Rows from block 3 of the text encoder of a small contrastive image-text model, named by matrix and row number. Rows with one number belong to one neuron. Each number is 128 + 24 x the weight over its row's rms, rounded and kept within 0 to 255. All counts start at 0. Numbers have three digits each.
After each neuron's rows are labels from the 100 texts, of 14976, where the neuron reaches its largest size: "fires on" is the input token at the peak. Only what is clearly more common there than usual is listed. The data: photos of plants and fungi (iNaturalist).
# gate: MLP gate (text_encoder.blocks.3.mlp.gate.weight, 384x128), inputs 43-85
# fc1: MLP up (text_encoder.blocks.3.mlp.fc1.weight, 384x128), inputs 43-85
# fc2: MLP down (text_encoder.blocks.3.mlp.fc2.weight, 128x384, transposed), outputs 43-85

gate.208:169193131134131145128098182142126132134131176115092120111119097133112132096135103104111134126124160152109110140172120112079159162
fc1.208:142107110129078133120149150130132106133144132120159129120114148148136169140152159172145129179181142136158126124129121135142125128
fc2.208:140100102140142130132101111120109092126081142131077133151158124088136149110163086119111141110129141165119098133090156131168110122
fires on: "buckhorn"; "thalictrum"; "gravelroot"; "nobilis"

gate.129:130114118130128126116141134166133101032155160126100132139148142151104137124080107142091145107126114173131150081120102103165141125
fc1.129:107145102126147102124132135080173114173117088127145134145094103144129103109161139124103152138118104109155139131113106144091121111
fc2.129:126120121124176160151148082129174140099145137121121149157135116140134118144115114150104096123141107149129113174100151137149119103
fires on: "hamamelis"; "platanoides"; "lindera"; "rhytisma"

gate.162:136092117142131134104100155163139124086152094122134158120117117156107105091150102158133119102142144169123143164110126213110143146
fc1.162:113153118103093133158082132133137157144189138131116100091151140147131109126119082154142152125121151131163151130141093131131117077
fc2.162:079121121126181148147053099123128146110134146135135106105111126134122169146115141121085072108136124130115144130134153116147115107
fires on: "marigold"; "osteospermum"; "silver"

gate.204:132065075145111108151132133122122167142167127140150138116158128156123160093088120155107132120148154116090160137108108100151101128
fc1.204:118105139130090109107188129135118095138114136101123133141099090104106167146095139139132110115127124140148116118137144174119127124
fc2.204:141105046135172128137073140128163100129149075153179128164141115122148146107091093149169118143138119135119137158124147104141120130
fires on: "orange"; "chicken"

gate.228:130106084143136169159122136103132170127139169152114130105167147079144153134139134140114128179143152164140164108158148127145115112
fc1.228:130116119166141122143140094157127143125150115131119115152158153110143119102131121121133162137168160095150129129124159141077131099
fc2.228:147121111109111141139115103146136107053148130111091101155146118121151122171103117125108122110121102121178113096125116081107111106
fires on: "orange"; "berried"; "tuberosa"

gate.286:131139132123145124120136122128149106129095124109160104175120124122143129085100110125146118128115151183145134090093143122133181138
fc1.286:145150123137139110101141114113163121154114157077142110109102149147145174155155093143142089158100162123130100131137105125087126129
fc2.286:149144115139145130128139140139160104130129094106159086139132122149148148173160164110106137129072111096146145064135115129106101089
fires on: "clover"; "shallon"

gate.157:116109147094155163121146131113157096153122133139144189158114145082112107132112138159130153127102140129129135152144154128141118095
fc1.157:096130101090116143129166093150161089169144131114151118106067148116115150164144086143153128127122132136125120160119109158162123103
fc2.157:050141113125135114108173102191127138101143119123144137141139124169106131154107100149146123148132141116113103146123104134098147144
fires on: "ajuga"; "solidago"; "sarraceniaceae"

gate.174:087084136111110121121120104113123063125135093115141116111131130129121131162103114163099169106135123120125151121109120151139128108
fc1.174:154106135131143164103111132138195136124165137101099123157173121148103136109151132130116092124095060161109101095160145120129155165
fc2.174:116112157140111133123117139090138145114138150134107180156121107130108145127113112126149130124179110152120131147125152076139095120
fires on: "hoary"

gate.103:071176132088140092114117119144161101098107146115158132092114132132146136165114161158093149090149146110098126120088122104122156152
fc1.103:138130120178158133113123158145137140135108139136154116166185133133149133164139136144100099089107095114131113140128116080151139107
fc2.103:073140144177131112079170125126101144150106164118120141151132151106126101126181112108102150091146103140134134122146116105131096146
fires on: "adder's"; "flag"; "wall"

gate.16:138109104117159118118135147142170157124109162125122117146119119124138162141114105144137153135150088156131068139095065134132165082
fc1.16:128126130097130126120114136097125161119164104163084129139139133138093094136152148136123098144123166148124128144119174151101095182
fc2.16:139143150120116154139142125144098130123167124125132107123128114171098097151103154175083087134120159092129112111139158170103084137
fires on: "fleabane"; "-"

gate.117:098101149144124129159064140119127101127145128116154120104126094124129135116149124146105103151126116139162138073130118092095147122
fc1.117:116104096165165095100167107107127136178100112124189132143118151204140146067131132155129128109131146094095135153111121126114111121
fc2.117:133093101120123129120145144149174091173139085124164103152106147109196120140129131114131113130127088097099108121114132149104140111
fires on: "asparagales"; "altar"

gate.257:127144142157109131078163134083138162173159092131130141155128132111100124135123104112129143115133111114148092142087119134130125159
fc1.257:124106123069166114127158190096119117110107179142102137139125106118137110111115156091155139109103131084117134091151111162122151113
fc2.257:167075111088173104121122113168113126138120143113152145127106113119137120147118127129105102128122155097137120104127100159126105153
fires on: "muralis"; "glutinosa"; "crescent"

gate.146:106108125149146141142166083157173109121111151118132127131111157112156145146133129186131108106149090080117148152156130146119181105
fc1.146:138091111144159138170074121138102063136137105132140131097141150160161147125102070104173117143114145143167140176125112121119144133
fc2.146:099126101112122113117130094145091098118134138100144123081168101109131123117128130101127120087121155113134159115124090108150121134
fires on: "orange"; "pimpernel"

gate.97:122158131116136105122159127131115139167098131136084137147078119175127142080152094119110114130132149130142139103103115121135137110
fc1.97:099149128137130121120148159141177136153107128137117146082130135144122120172122151091190112091152115094158131141057126118153110115
fc2.97:131148052130113145147146152153156159147114121179141095125121111142164079078118113111193141094098119123144136127098112121112151106
fires on: "strawberry"; "azedarach"

gate.266:169128156132125132139192100150118123120125139163134093151155083153133131141117104108126141121092102184121095121152098119151150147
fc1.266:113127117099141115123088176102131108143133141131150141168118132089141109133145156095130088181129135111127153093121130151130133118
fc2.266:123130144186109119093133108119182166182150135132141134131090133107150165144172131124148117108126105097132105123112115136118110150
fires on: "strawberry"

gate.63:123145127126163125131137145104156137175141162132131147111092135091132123164082148128083149087120132106108130122109135133126093136
fc1.63:137149165132132126149145095123181138173105082153111166135114123120161112158140175161119101127134120117097161133095117152108154056
fc2.63:104127162175142133106118088151092094164156120112129154121126156125163114108088152105063130117159122106102108151121126129119142115
fires on: "ajuga"; "alkanet"; "dewberry"; "water"

gate.175:110126145141122104161155145096124112142151118132088136074180115113184118123138136111127147108149109130100114109160132109152128116
fc1.175:105092148105136155140107135096101195118129124132160163111117103141144117134087132110116100128154161178153147116110118109132115104
fc2.175:139145151117084130124141133133119161093117091160139165148111123158155092104096140127080103142174142164128137129117124104093130103
fires on: "spindle"; "medick"; "suckling"

gate.126:133134136168112111138099143187071150123129143136101133146152149119119119126120167094124111147081169138156124166135114141106143113
fc1.126:128159114164153100112089133159145134190130093149143097094111129082124140145113056117145099136125142106116100138119114097132124123
fc2.126:117098096136099125131156149051167145129129136126150119109107115093160130162171140106131096131132094121173138126101097154154124150
fires on: "rivale"; "rotundifolia"; "robin"; "sarraceniaceae"

gate.87:112101161112114133104093142140107140109124106146127129126129159115159156150152153153137119142119145114096135144088169107144127089
fc1.87:130119139115155110128115120148098102128147139132118128171151138129087151119113079119113109121149103144107139121137170156148131106
fc2.87:128105115112141156154096132140086145132146116158142160108174143168137107116067108133148144152190142112109158159147123102112155125
fires on: "orange"; "anserina"

gate.71:138097072115140157180131080127129135113094132138132118147158120104118143131153099122130135149145134124137103156152138090102130141
fc1.71:132126097126128136128119159091118142155183131130147140121161162154055127125123093154130146164113089137092124124128138148130118107
fc2.71:150093095092108168092129121132155106098146103118126112120106128149112087117143106122158111147135181156133140142126122135159087132
fires on: "orchidaceae"

gate.31:144142129132080145164101168120061136128132129120131124119152146125136108100170145128121140174074153115099120086169139099127141147
fc1.31:173154135158123121126096134151170143165155174107115138071124130104120146098131128136107104135160117186116133114127103096127118153
fc2.31:151158119127159126133118154099158123136127129171139149055102121152133141128106105113119148148122109155116162162089125119192109118
fires on: "adder's"; "boraginaceae"; "nymphaea"

gate.205:105108142126148169134119140155151149176150104145110093145114115097173095142124151122106113118118123116098149171077100166135081107
fc1.205:121081158111123102137134163109154104134126128101138152163160130115168124133166150153115139156171119149111108103121153189109149121
fc2.205:100100116117101144129148131093076147133115137136179139151113147090144130198182124124122126146146111129122145145154101120112113087
fires on: "elder"; "boneset"

gate.191:152123138128154090154161119107148131141136142101135173122175122105127113120155137136179099105144105176131105131159126097130172136
fc1.191:130098137091104112130121097134114176149110121115093108112139137117119160150180159161084125150171105128061122171089087144115130143
fc2.191:077143107110138149097139146138127139140103128140148133114099137133101162133125126101091161143118120091127124091101123110139138102
fires on: "geranium"; "gravelroot"

gate.183:089119147171126142104138095161136076153155127117121119180088121134106123111134124136131163121088134159164139130136094141124149139
fc1.183:117142127132172079112107130120103115124160163130098145104121123160119111131123141133179109109125099097107111126138121148163085123
fc2.183:154143127153086093139086128136129099167093178112173147099088177073109131129135126095126111130107142104124135115162108135141150125
fires on: "strawberry"; "frogfruit"

gate.98:110148155091134123103089118149146104095138170116157150107105137123104081169176152126129131096173111162133155118143137089145141176
fc1.98:075109111089115122119135165139124155109164139146101096100146109101119120121134141121087135127161113146132141122165128149134078185
fc2.98:128158117118125135139113111125136118154093121126091090139136081127145141068131151162095129149066137109134117123121138119166144115
fires on: "ajuga"; "blackthorn"; "pickerelweed"

gate.51:080134090127164079130138139130123135134114120106142143171116135176106150092113098127154125101107180096120069133133115188148115102
fc1.51:091154107081150091128129153133088090175174117129168087120119124111101146127108119129170113157131120158110095122156128166169082136
fc2.51:098125127158145109110157136113097100157095212112128131123112172100103111143156146089081162086116160135132124077108094114094118107
fires on: "hamamelis"; "platanoides"; "acerifolium"; "viburnum"

gate.272:165098090172120163122116152121091190143166143143101122112122125120122150149148155108080106142087116172140121133163076090143149165
fc1.272:084140124067111084104116152133092094118140154141147136141090149117119120179105100094152161067128128114115137128124182143129128118
fc2.272:112115101101156157126195116076114144148137120122135128153145160110151129137140081109116093166169102152127151097150081129143146134
fires on: "hoary"; "zygophyllaceae"

gate.171:189156113116122122107146110139089138081104123145130131130167106123111143118106116148108125120113110149158119132107147145137126166
fc1.171:132126135133096111134152137148138099099111112094155148168158125110160104138099081122096131114125120116135116112148160088112097048
fc2.171:163150107116115128128145117157110115148120117158134135146106164105127160107125095136140169120116107161135122126106115110135122142
fires on: "cornaceae"; "twinflower"; "caprifoliaceae"

gate.17:115132125139117113147164171115134109147104163123126087140147105130156117166093149149160124157137147131119134118099112088148106154
fc1.17:155121155123134133140096127078148094131133098129151097143153128118175095158169184174139143127125119062135168107163080190121118110
fc2.17:073149162138133118107149193135122142182135167127179111155093128124088124127147129154123133140115136131103167081094113144118122068
fires on: "elder"; "boneset"

gate.383:151087136143123129149152119120166107145111123133137113103110115163088106118144137125123137152126132104143131127097113184161107082
fc1.383:181098182128125144118154125129178095122113108156103155132060093120125140129156154150153136179139087142139129143100133176158099065
fc2.383:167107163159109123093144152116080155131150146149107120113144105101143101130150129122132130121154126152123129112112141108132110162
fires on: "muralis"; "benzoin"; "ladies"

gate.189:093120131110106137094099109119112145116118158093126134112130150181112151125123091131107132093152141122117172141130111117117078123
fc1.189:119173138144115129181137121123086131127123159110111126116188118156145118138138137094110105141148109107109116133154135134162106140
fc2.189:090135141150137093121112134181149119169115132108113153138131153152147133101095124125131152156125132114115156136173152106127165142
fires on: "heath"; "robin"; "rivale"

gate.178:107107163173169114144141124141150101083165156114107131113133163132122145092123151148116139103146129155099109159126143115132109143
fc1.178:133141133164162140141146152129144108141132080136125134122092135130104138144102156124090104080152122135088093117076118144112147111
fc2.178:129135109120103123130110134081175148087164080115110110097163112150134102108089073168151128145103104162144130153145118142162140156
fires on: "rivale"; "baneberry"; "cardinal"; "may"

gate.122:127133153114084154103177110118099145122116138118126107113148108117082125121101123130135183118162138137106166161186147140140121170
fc1.122:156126130139111123094096153141090124132130120143126138107113145132126148095105143142096153121129140125122107176148144124190169105
fc2.122:103131102105123091088156144147115126142110162152128125090110100154109090138171173085194105088100121161139180098113106138099148144
fires on: "adder's"; "spotted"; "butterfly"

gate.83:087149176155182142118148112171154155103147149125115098167143102138117110077125163157150072145130103142066148152136117109115121147
fc1.83:136159102122158170126113101131109090125123109145105129122085128131086132162114087129112112053139129141145144125121122130156133127
fc2.83:095096160072149159133164080105118117104148106135124144144139151132147115178119088115138124112103144151137103143076174156159121155
fires on: "ajuga"; "blackthorn"; "xanthoria"

gate.116:170154109111125095092107088128144129142127151134131106110101115154098133099126138187122125148161162142068183107152149141093130132
fc1.116:134109130113125086159116109142165122135126143111112172116110087120121132094103144144110135100137072121147119100172141152126155088
fc2.116:146139127129145127120089123129150120120108101133126128129128143151078164085077136198161114148097180135089132144144179142117133126
fires on: "orange"; "campestre"; "lantana"