Weights of a small contrastive image-text model.
Model: 1.83M parameters, 64-pixel images, encoder arch mobilenet_v2, encoder norm batchnorm, encoder activation hardswish, text encoder width 128, text encoder layers 6.
Training: muon at rate 0.003, 4400 steps, batches of 128.
Data: trained on photos of plants and fungi (iNaturalist), 90422 training examples, 6.2 epochs.
Rows from block 3 of the text encoder of a small contrastive image-text model, named by matrix and row number. Rows with one number belong to one neuron. Each number is 128 + 24 x the weight over its row's rms, rounded and kept within 0 to 255. All counts start at 0. Numbers have three digits each.
After each neuron's rows are labels from the 100 texts, of 14976, where the neuron reaches its largest size: "tokens" is the input token at the peak. Only what is clearly more common there than usual is listed. The data: photos of plants and fungi (iNaturalist).
# gate: MLP gate (text_encoder.blocks.3.mlp.gate.weight, 384x128), inputs 43-85
# fc1: MLP up (text_encoder.blocks.3.mlp.fc1.weight, 384x128), inputs 43-85
# fc2: MLP down (text_encoder.blocks.3.mlp.fc2.weight, 128x384, transposed), outputs 43-85

gate.232:132129139138144115141145143096118137065090140129137129135145139133104086104157084157093149101102144113151123098128156128103147072
fc1.232:119136126158193177098137107151110130076109124134121120137117140157145139097084097137126115103093149138142153141095135135129135134
fc2.232:134117099120135152127143125150124109121108110131126145139082136135161169123110084121137099127107144102132145154122170128139108159
tokens: "wild"

gate.155:166127138154140126097139109145128153143121143084079129151104100173115150125125083142120112121129101195150150132141104077151134156
fc1.155:161127126098129118152172161133177079090132156115136139111093161148154112089142124089119182114106092142155127139154136117129112112
fc2.155:203146174157119126129150104145124110114102149144118176124124159133130108150095141116129134169124105161109079159130119107120115134
tokens: "orange"; "boraginaceae"; "eyed"

gate.187:090088097158164135125082125105162112161110107130117149119161138126198153166155136123138126155174099130121105140161123118121148154
fc1.187:152104120187118126127136146135135129129134141136117160101129125142127135110146166120086124135140138128153111084138142173147151135
fc2.187:134189109134115125121127133105145149134145188134119147117135108127092124128159109146094139122131135124143102103122119148168120137
tokens: "indica"; "lawyer's"; "apocynaceae"; "-"

gate.132:122123108148146089104098135126091107137119131124184125138105119165107116150105128087159122092114142140118146131145116125117142159
fc1.132:105131159089113162165109141137143129118135126184122120119094154136136093136098141153096101136110139100120117135088111071123113142
fc2.132:152121146158160106105123130109093147084118115119119130107105164165104148121098097164140142125145079126146107161147165124123122170
tokens: "witch"; "acerifolium"; "liliales"; "sativa"

gate.212:053110139137122150145144135104168079146121161118122113129127138148138139180101130106173142114145095139121094145129145128122086103
fc1.212:182113164142145102116115145135102141111112119121097124119180098135171114108100122146133110158139147100120135124132147137154151130
fc2.212:138124173114160169121148116150159103133118128135126130077094118149144123102111138106155091102133093089139128114158141188119123125
tokens: "indica"; "nightshade"; "cakile"; "bush"

gate.265:103103122149062115156113136109133139143115155108114130104111089113145121137121179122166135171115114119101162143162143134107099114
fc1.265:075099132147133121138086074130042145156091120110141110131109146133105114129150098152162140109107125117091135175153179132142166115
fc2.265:144110111121095113121147062125103133101122073111126139100110103164108135154109125117153141076134107115126135146098161086125142157
tokens: "parmeliaceae"; "dutchman's"; "spot"

gate.195:111170136068105099132110130109119100117134147157102142086139130150096125108175101140159109140132134118133150153076124107159089128
fc1.195:085121171131119135112156129137145144117113111127203142137129144140112168167111130069126131145114151133110171077163126108127124139
fc2.195:122108129084082148141145125102074128130104098123105142096113128120135113133102140157187132174146082165135157167141103107155096173
tokens: "sonchus"; "asteraceae"; "shaggy"

gate.170:126160127106109136146119108083089126160128106130155092154103165148099128145118151120115117095127134140106142105155151168114118145
fc1.170:098123126156120167120159109111131142100114102114150128077142137113177145106093140106152179091111128094126108109134112110102110104
fc2.170:126117144143129125140086150149172189126112145132125165124135140104122134108110196093141108140134150105121126143149119129149153159
tokens: "convolvulaceae"; "tremula"

gate.292:132100100106131140103138121167139146195155143110133139117179135136147117091140137105144112151111084139153118122145149148088167154
fc1.292:115138108160128077139150118084113117111105133171159108132135142122144164163106134122107171113125123122131134119105105137130158109
fc2.292:103172160124160116166110168108114135148142082113109153137113135147123123104134117137124155098081083098175121133122180144138091137
tokens: "boraginaceae"; "viper's"; "green"

gate.144:120128154135153126136125133100119122125140148080167106097155148107094170153153185101109117135099090136078125117160111147098130152
fc1.144:115160113100141132144098176129079104150109137134127110126146143093142131112072129165144105097144158126109117125138167156123120165
fc2.144:137113092168121097117168165167114127117135169118139153134167102138130134143107111117109136126151131131093112163096141099142130115
tokens: "indica"; "officinale"; "sarraceniaceae"; "zantedeschia"

gate.167:143162128110111114092121121174124119152121074100095124147157103155142125106120117131160138158121113080124123196136077128151125144
fc1.167:119113143093099133169133088163102117134132089111139147104150100157147104117149139169121128151156164097145106112094174149107181111
fc2.167:140160144144135119169129135095124128139183099111104085113163086120117117118124134142046104146128142122125117126145135177102138102
tokens: "inodorum"; "sonchus"; "clover"

gate.173:103128093148085150112106125167094130101177130135122128150115116052082119107117144149108158103122137146128163111133107145125120123
fc1.173:128122175147138137128082138097124137139116153121116181114142129169123114135121136118110083139157140168089123144168121113132125104
fc2.173:087105136081123120147160087154119108133125119118154109120145121097109116143145111137156132115108099136172127126090117171113108138
tokens: "convolvulaceae"; "apocynaceae"; "agaricaceae"; "solidago"

gate.100:147100159131122124140109120158092146131156146125121132130073169155096137121102137139136153120126132111101059118160116147158154104
fc1.100:095118113150167140107150152123145153169087169125119094137128124100125124131112131108141152146104118122108118099118131135180094092
fc2.100:123069128143095113116137188183098089120102182144155150142077148098106135141125110133126142117111134113110156094113066094138128126
tokens: "pine"; "osteospermum"; "tropaeolum"; "orange"

gate.5:122143147076142109127110138101088108117093172122128134116135101108165132145109112136118092161109120124135145152137128135134131127
fc1.5:133136112120155079137103183104118153156118145148129151118090148099157121129110089114119150085143124136120153125101164150136155122
fc2.5:074142139124194134087171136137150103152161111103140128127153138126103176135133164131089131120140165090136137120127118141111128137
tokens: "sonchus"; "radicata"

gate.74:096088156119107103084089180143146104132132117149152131150097132124142135140129139140129119112164084122116164124110147144162101155
fc1.74:144133106152149120128123085183142132108102070131112141139147141157108107104180125116077094141134141111136121140171118125098129107
fc2.74:131071097118106166124107096117101153109077121130098172105148187174125126128106118124118067150155090119133149156137153088161112140
tokens: "sonchus"

gate.12:123144108127153115114124101115134109155152160116106169107119157147078122129111124130100107087140141120097134158160137117125114130
fc1.12:134166158141137138066103139107128129096133151121144097143126134110129145148144144137097110113107094126130071127157147155148132121
fc2.12:108123155154110132111147152120121150124120142115133102136153096120125111135143161138141132133145110137171095123099126106106115119
tokens: "sepium"; "dewberry"; "geranium"

gate.38:128110164146086127120150144068160196145111124123154105081112180100120136133121150142103139120147136154120167146116121131104132124
fc1.38:137062162108092120138133123147112153099120175157110138111108160118143139127119170096110173119136117156157137154101156117156157129
fc2.38:130118137160143157105127157163123097126124145124120181142087140117121114102153133141143167117124133124127137142132164126101129114
tokens: "palustris"; "lawyer's"; "sagina"

gate.125:108141136124125115093123159089103136127091130184149149137105146095105129168135149148126169128138120100063139137108133144141086126
fc1.125:148122136130141112144124134145140119056122126139152117137150144132146134123162124135143114112165149140138121126121100159139167134
fc2.125:125129104090132098133146078123145108143141131107126129112178108149163111123133106126144107137140174161180155095142149129138121094
tokens: "sepium"; "petty"

gate.245:093155123158084109125161118149111151146131108154157125118115116132098114136138120166161177142109140134105138103114113099147113141
fc1.245:123112154124133135155159109121130126130134131117105104160171148121157157160136110112092134122158108138070130122136111104092089122
fc2.245:144155098168123117097096104153151160154130176117125124106142098114144093126174135111150087155143109110131152108116079122137141129
tokens: "sapindaceae"; "sycamore"; "odorata"; "palustris"

gate.159:149103158106124106113116165139116090110129142111136141142130159088143131147110181126162148102168135134115172085137139127135139104
fc1.159:185130122092129177105157136147124123175098146134129101186148092086183098119135148125128129134157140133114142098158102114078142115
fc2.159:145132129146108160085138179154141120135125112098156125167108130127154125141184116173106172128115088128124160122146101125128092159
tokens: "matronalis"; "brassicales"; "indian"; "caryophyllaceae"

gate.241:148082167123126139147102124158123108115073147163116155111130120093155115133095106130105094121135129102130128178088099111114105153
fc1.241:108120099109113143139135097115101134117113151146118157099166116143046111114122098122071161134160139148166137123175139119128089135
fc2.241:124120101158083118131123075111113141099125157116119110138136132161118115160128139114139121148140099130152111185155113128167097135
tokens: "sonchus"

gate.135:117069119106141125109142131143141110138098148118082134112107136093093149139143159111146111125103157145111142116096133142107091104
fc1.135:136125137101140133138152140158131095117135144127118130128131133114171132066123119112141115153140135142124154062140126124132151109
fc2.135:122128131131140161147133098111141106101122148114142144129122139119124151113131196097165087148126144126075149150128104110095108138
tokens: "violet"; "salmonberry"; "milk"

gate.230:124127127099130107117128101104101155125155156109174124139154110140177107162123112120083143142136106105105134118154097088133144143
fc1.230:149125141122139131132112103138096153117155151127101115121145095135128101118151128107075124140129086115118159116175104092104125153
fc2.230:112101123145120135114110171153074126119119165130144145160128133119093147103114170160129159130127111130109117103141120129135129115
tokens: "osier"; "solidago"; "sarraceniaceae"

gate.20:137120137108166111170119162145135108124123147153098156158126112126180109106118164092135122124151094096096111122177126118088109104
fc1.20:144122131138110153121113135095157139117117114141137150147102125133105133134122109084168125113171139158146103113096111115171125144
fc2.20:126103140090151145088113152146125090130158140123149146131111126099120159183077135108109129116113132112099142117138172132090104116
tokens: "osier"; "anacardiaceae"; "prunus"

gate.43:078154092128133098112128123103121160100125141131136099115153149154125097121138131131118090073111177119104155121086147120155081096
fc1.43:192138119125115145161143102123104107137151097113117142117100111149154132153113117123143154180152124101128137136172140137108137138
fc2.43:063144140117100119167119128119084137146126159136188097129075107098149135163147130105138086094106124180173114131072116133113116160
tokens: "osier"; "melanthiaceae"; "pale"

gate.50:134105094110145096146076120101148099143112127109162124148123135131145140082117141084139139099129119059122120113134167066130112129
fc1.50:167147157096147134138150152108123104145127094111166131154115150132130099114106108156133134121167129090083168144142136075098121160
fc2.50:094087146112158128121040174136151130148124183124156102138130167147147100087137130124092113132122129108121120118136132114103142125
tokens: "wild"; "round"; "phoenicolasius"

gate.221:144185143146112066113105153128158160139084144139099121107138098115097108132147094152132059143184145103159137162084100155129124112
fc1.221:159132104126104099113133132135152162174126122144142126099078115073120183147142113102127143154137110134098152140166134114100061113
fc2.221:140150122098111142145093165114145110150097175114200136128114140120148137123166110123143163123111171077109147063169113098110125080
tokens: "impatiens"; "primulaceae"; "ranunculaceae"

gate.147:150134129119111112124111148151096117133149097120129156132134137113109122123085124145077100130113135124084104162160167114096119107
fc1.147:091136163124107164138145120086171160099128139131132131163149132135138120156140123110160127135148168146159120132092108112149130091
fc2.147:120104149179123069071117168149157110105154114128117153089107103133118138144118135101095110108145103120173127121164140150116123129
tokens: "indica"; "ribwort"; "caryophyllales"; "alba"

gate.196:143171104150126121129143120128131112106140169084116153115142126115150137116152083106149138124134125115110133148136094162128147142
fc1.196:087137113124113093122138134175150144131170178147167128115136105063145092123142108131158149090170110092116118114116140149140114153
fc2.196:101128114101133149118119120137107107109116097119167134171122111155109128163091100163103119172141111143134111170104157102125133135
tokens: "lantana"; "sundew"; "rugosa"; "lodgepole"

gate.14:123155111121157131056131073147134160163098128128114133169130106140095114087141159121084123136113112126135121123141118114104182130
fc1.14:104106197154101140166120095139157136099131123118154141079111137114155117113158102130145155164084104156156155113106129096130140123
fc2.14:123122159179141095159107120096141149114161169110141111117146113135152123170083135108120106134143125162157110142162123103140145076
tokens: "zygophyllaceae"; "osteospermum"; "sordariomycetes"; "adder's"

gate.282:108121083147128107148129127145118111108146128102138148125117118135130106111099131123128129112133132161156133119125152081152100157
fc1.282:124076115119120101123131107104121116150094145098141136114110159105115090156134093137144136110153165144139115109113078156150114136
fc2.282:132126168141134126086140117109166108110128053126148082113108163132126147131080148143156125175130118129143157141148148129089162102
tokens: "lantana"; "geranium"; "alsike"; "pennycress"

gate.270:154134173130088137105142100100134158112125136172133113100122120167119142142114100158111131091140109159134133087110110128125160151
fc1.270:153128112141172104166100129169097137152127144079128159107135173111158100097137166115121109133098111143138120172152135082129158135
fc2.270:114104149134161164101098096128133113114129126121139097140115107113145145167113110153162116092112124127142145154123121184122126107
tokens: "palustris"; "anserina"

gate.113:134090144133099121107119131133123119084191116130094109111146122135109109101144139136148111111112146117075149137100072153152142125
fc1.113:123140121147141126133135062166172154149143170162125143064105127149125119152097166086098135122135094144155137120122091114115136120
fc2.113:147145169096130125113125102113157125109135135146074137114128105133140126128108144126111104121095141140137097167141152157111143110
tokens: "geraniaceae"; "caryophyllales"; "odorata"

gate.7:133099142155090123132156168141131120107132140157131128092135116092150132123164072115121151131131147153094127128185114120095112122
fc1.7:130116131136142140118108147125154158131100130125106153098137107123099148090119183156072126137117064136105120099164140117136128123
fc2.7:104094149160115096112103121155160161121121097152108128087108100141076109130099144117149096160134122154158117121162128126116119127
tokens: "thickleaved"; "strawberry"; "trifolium"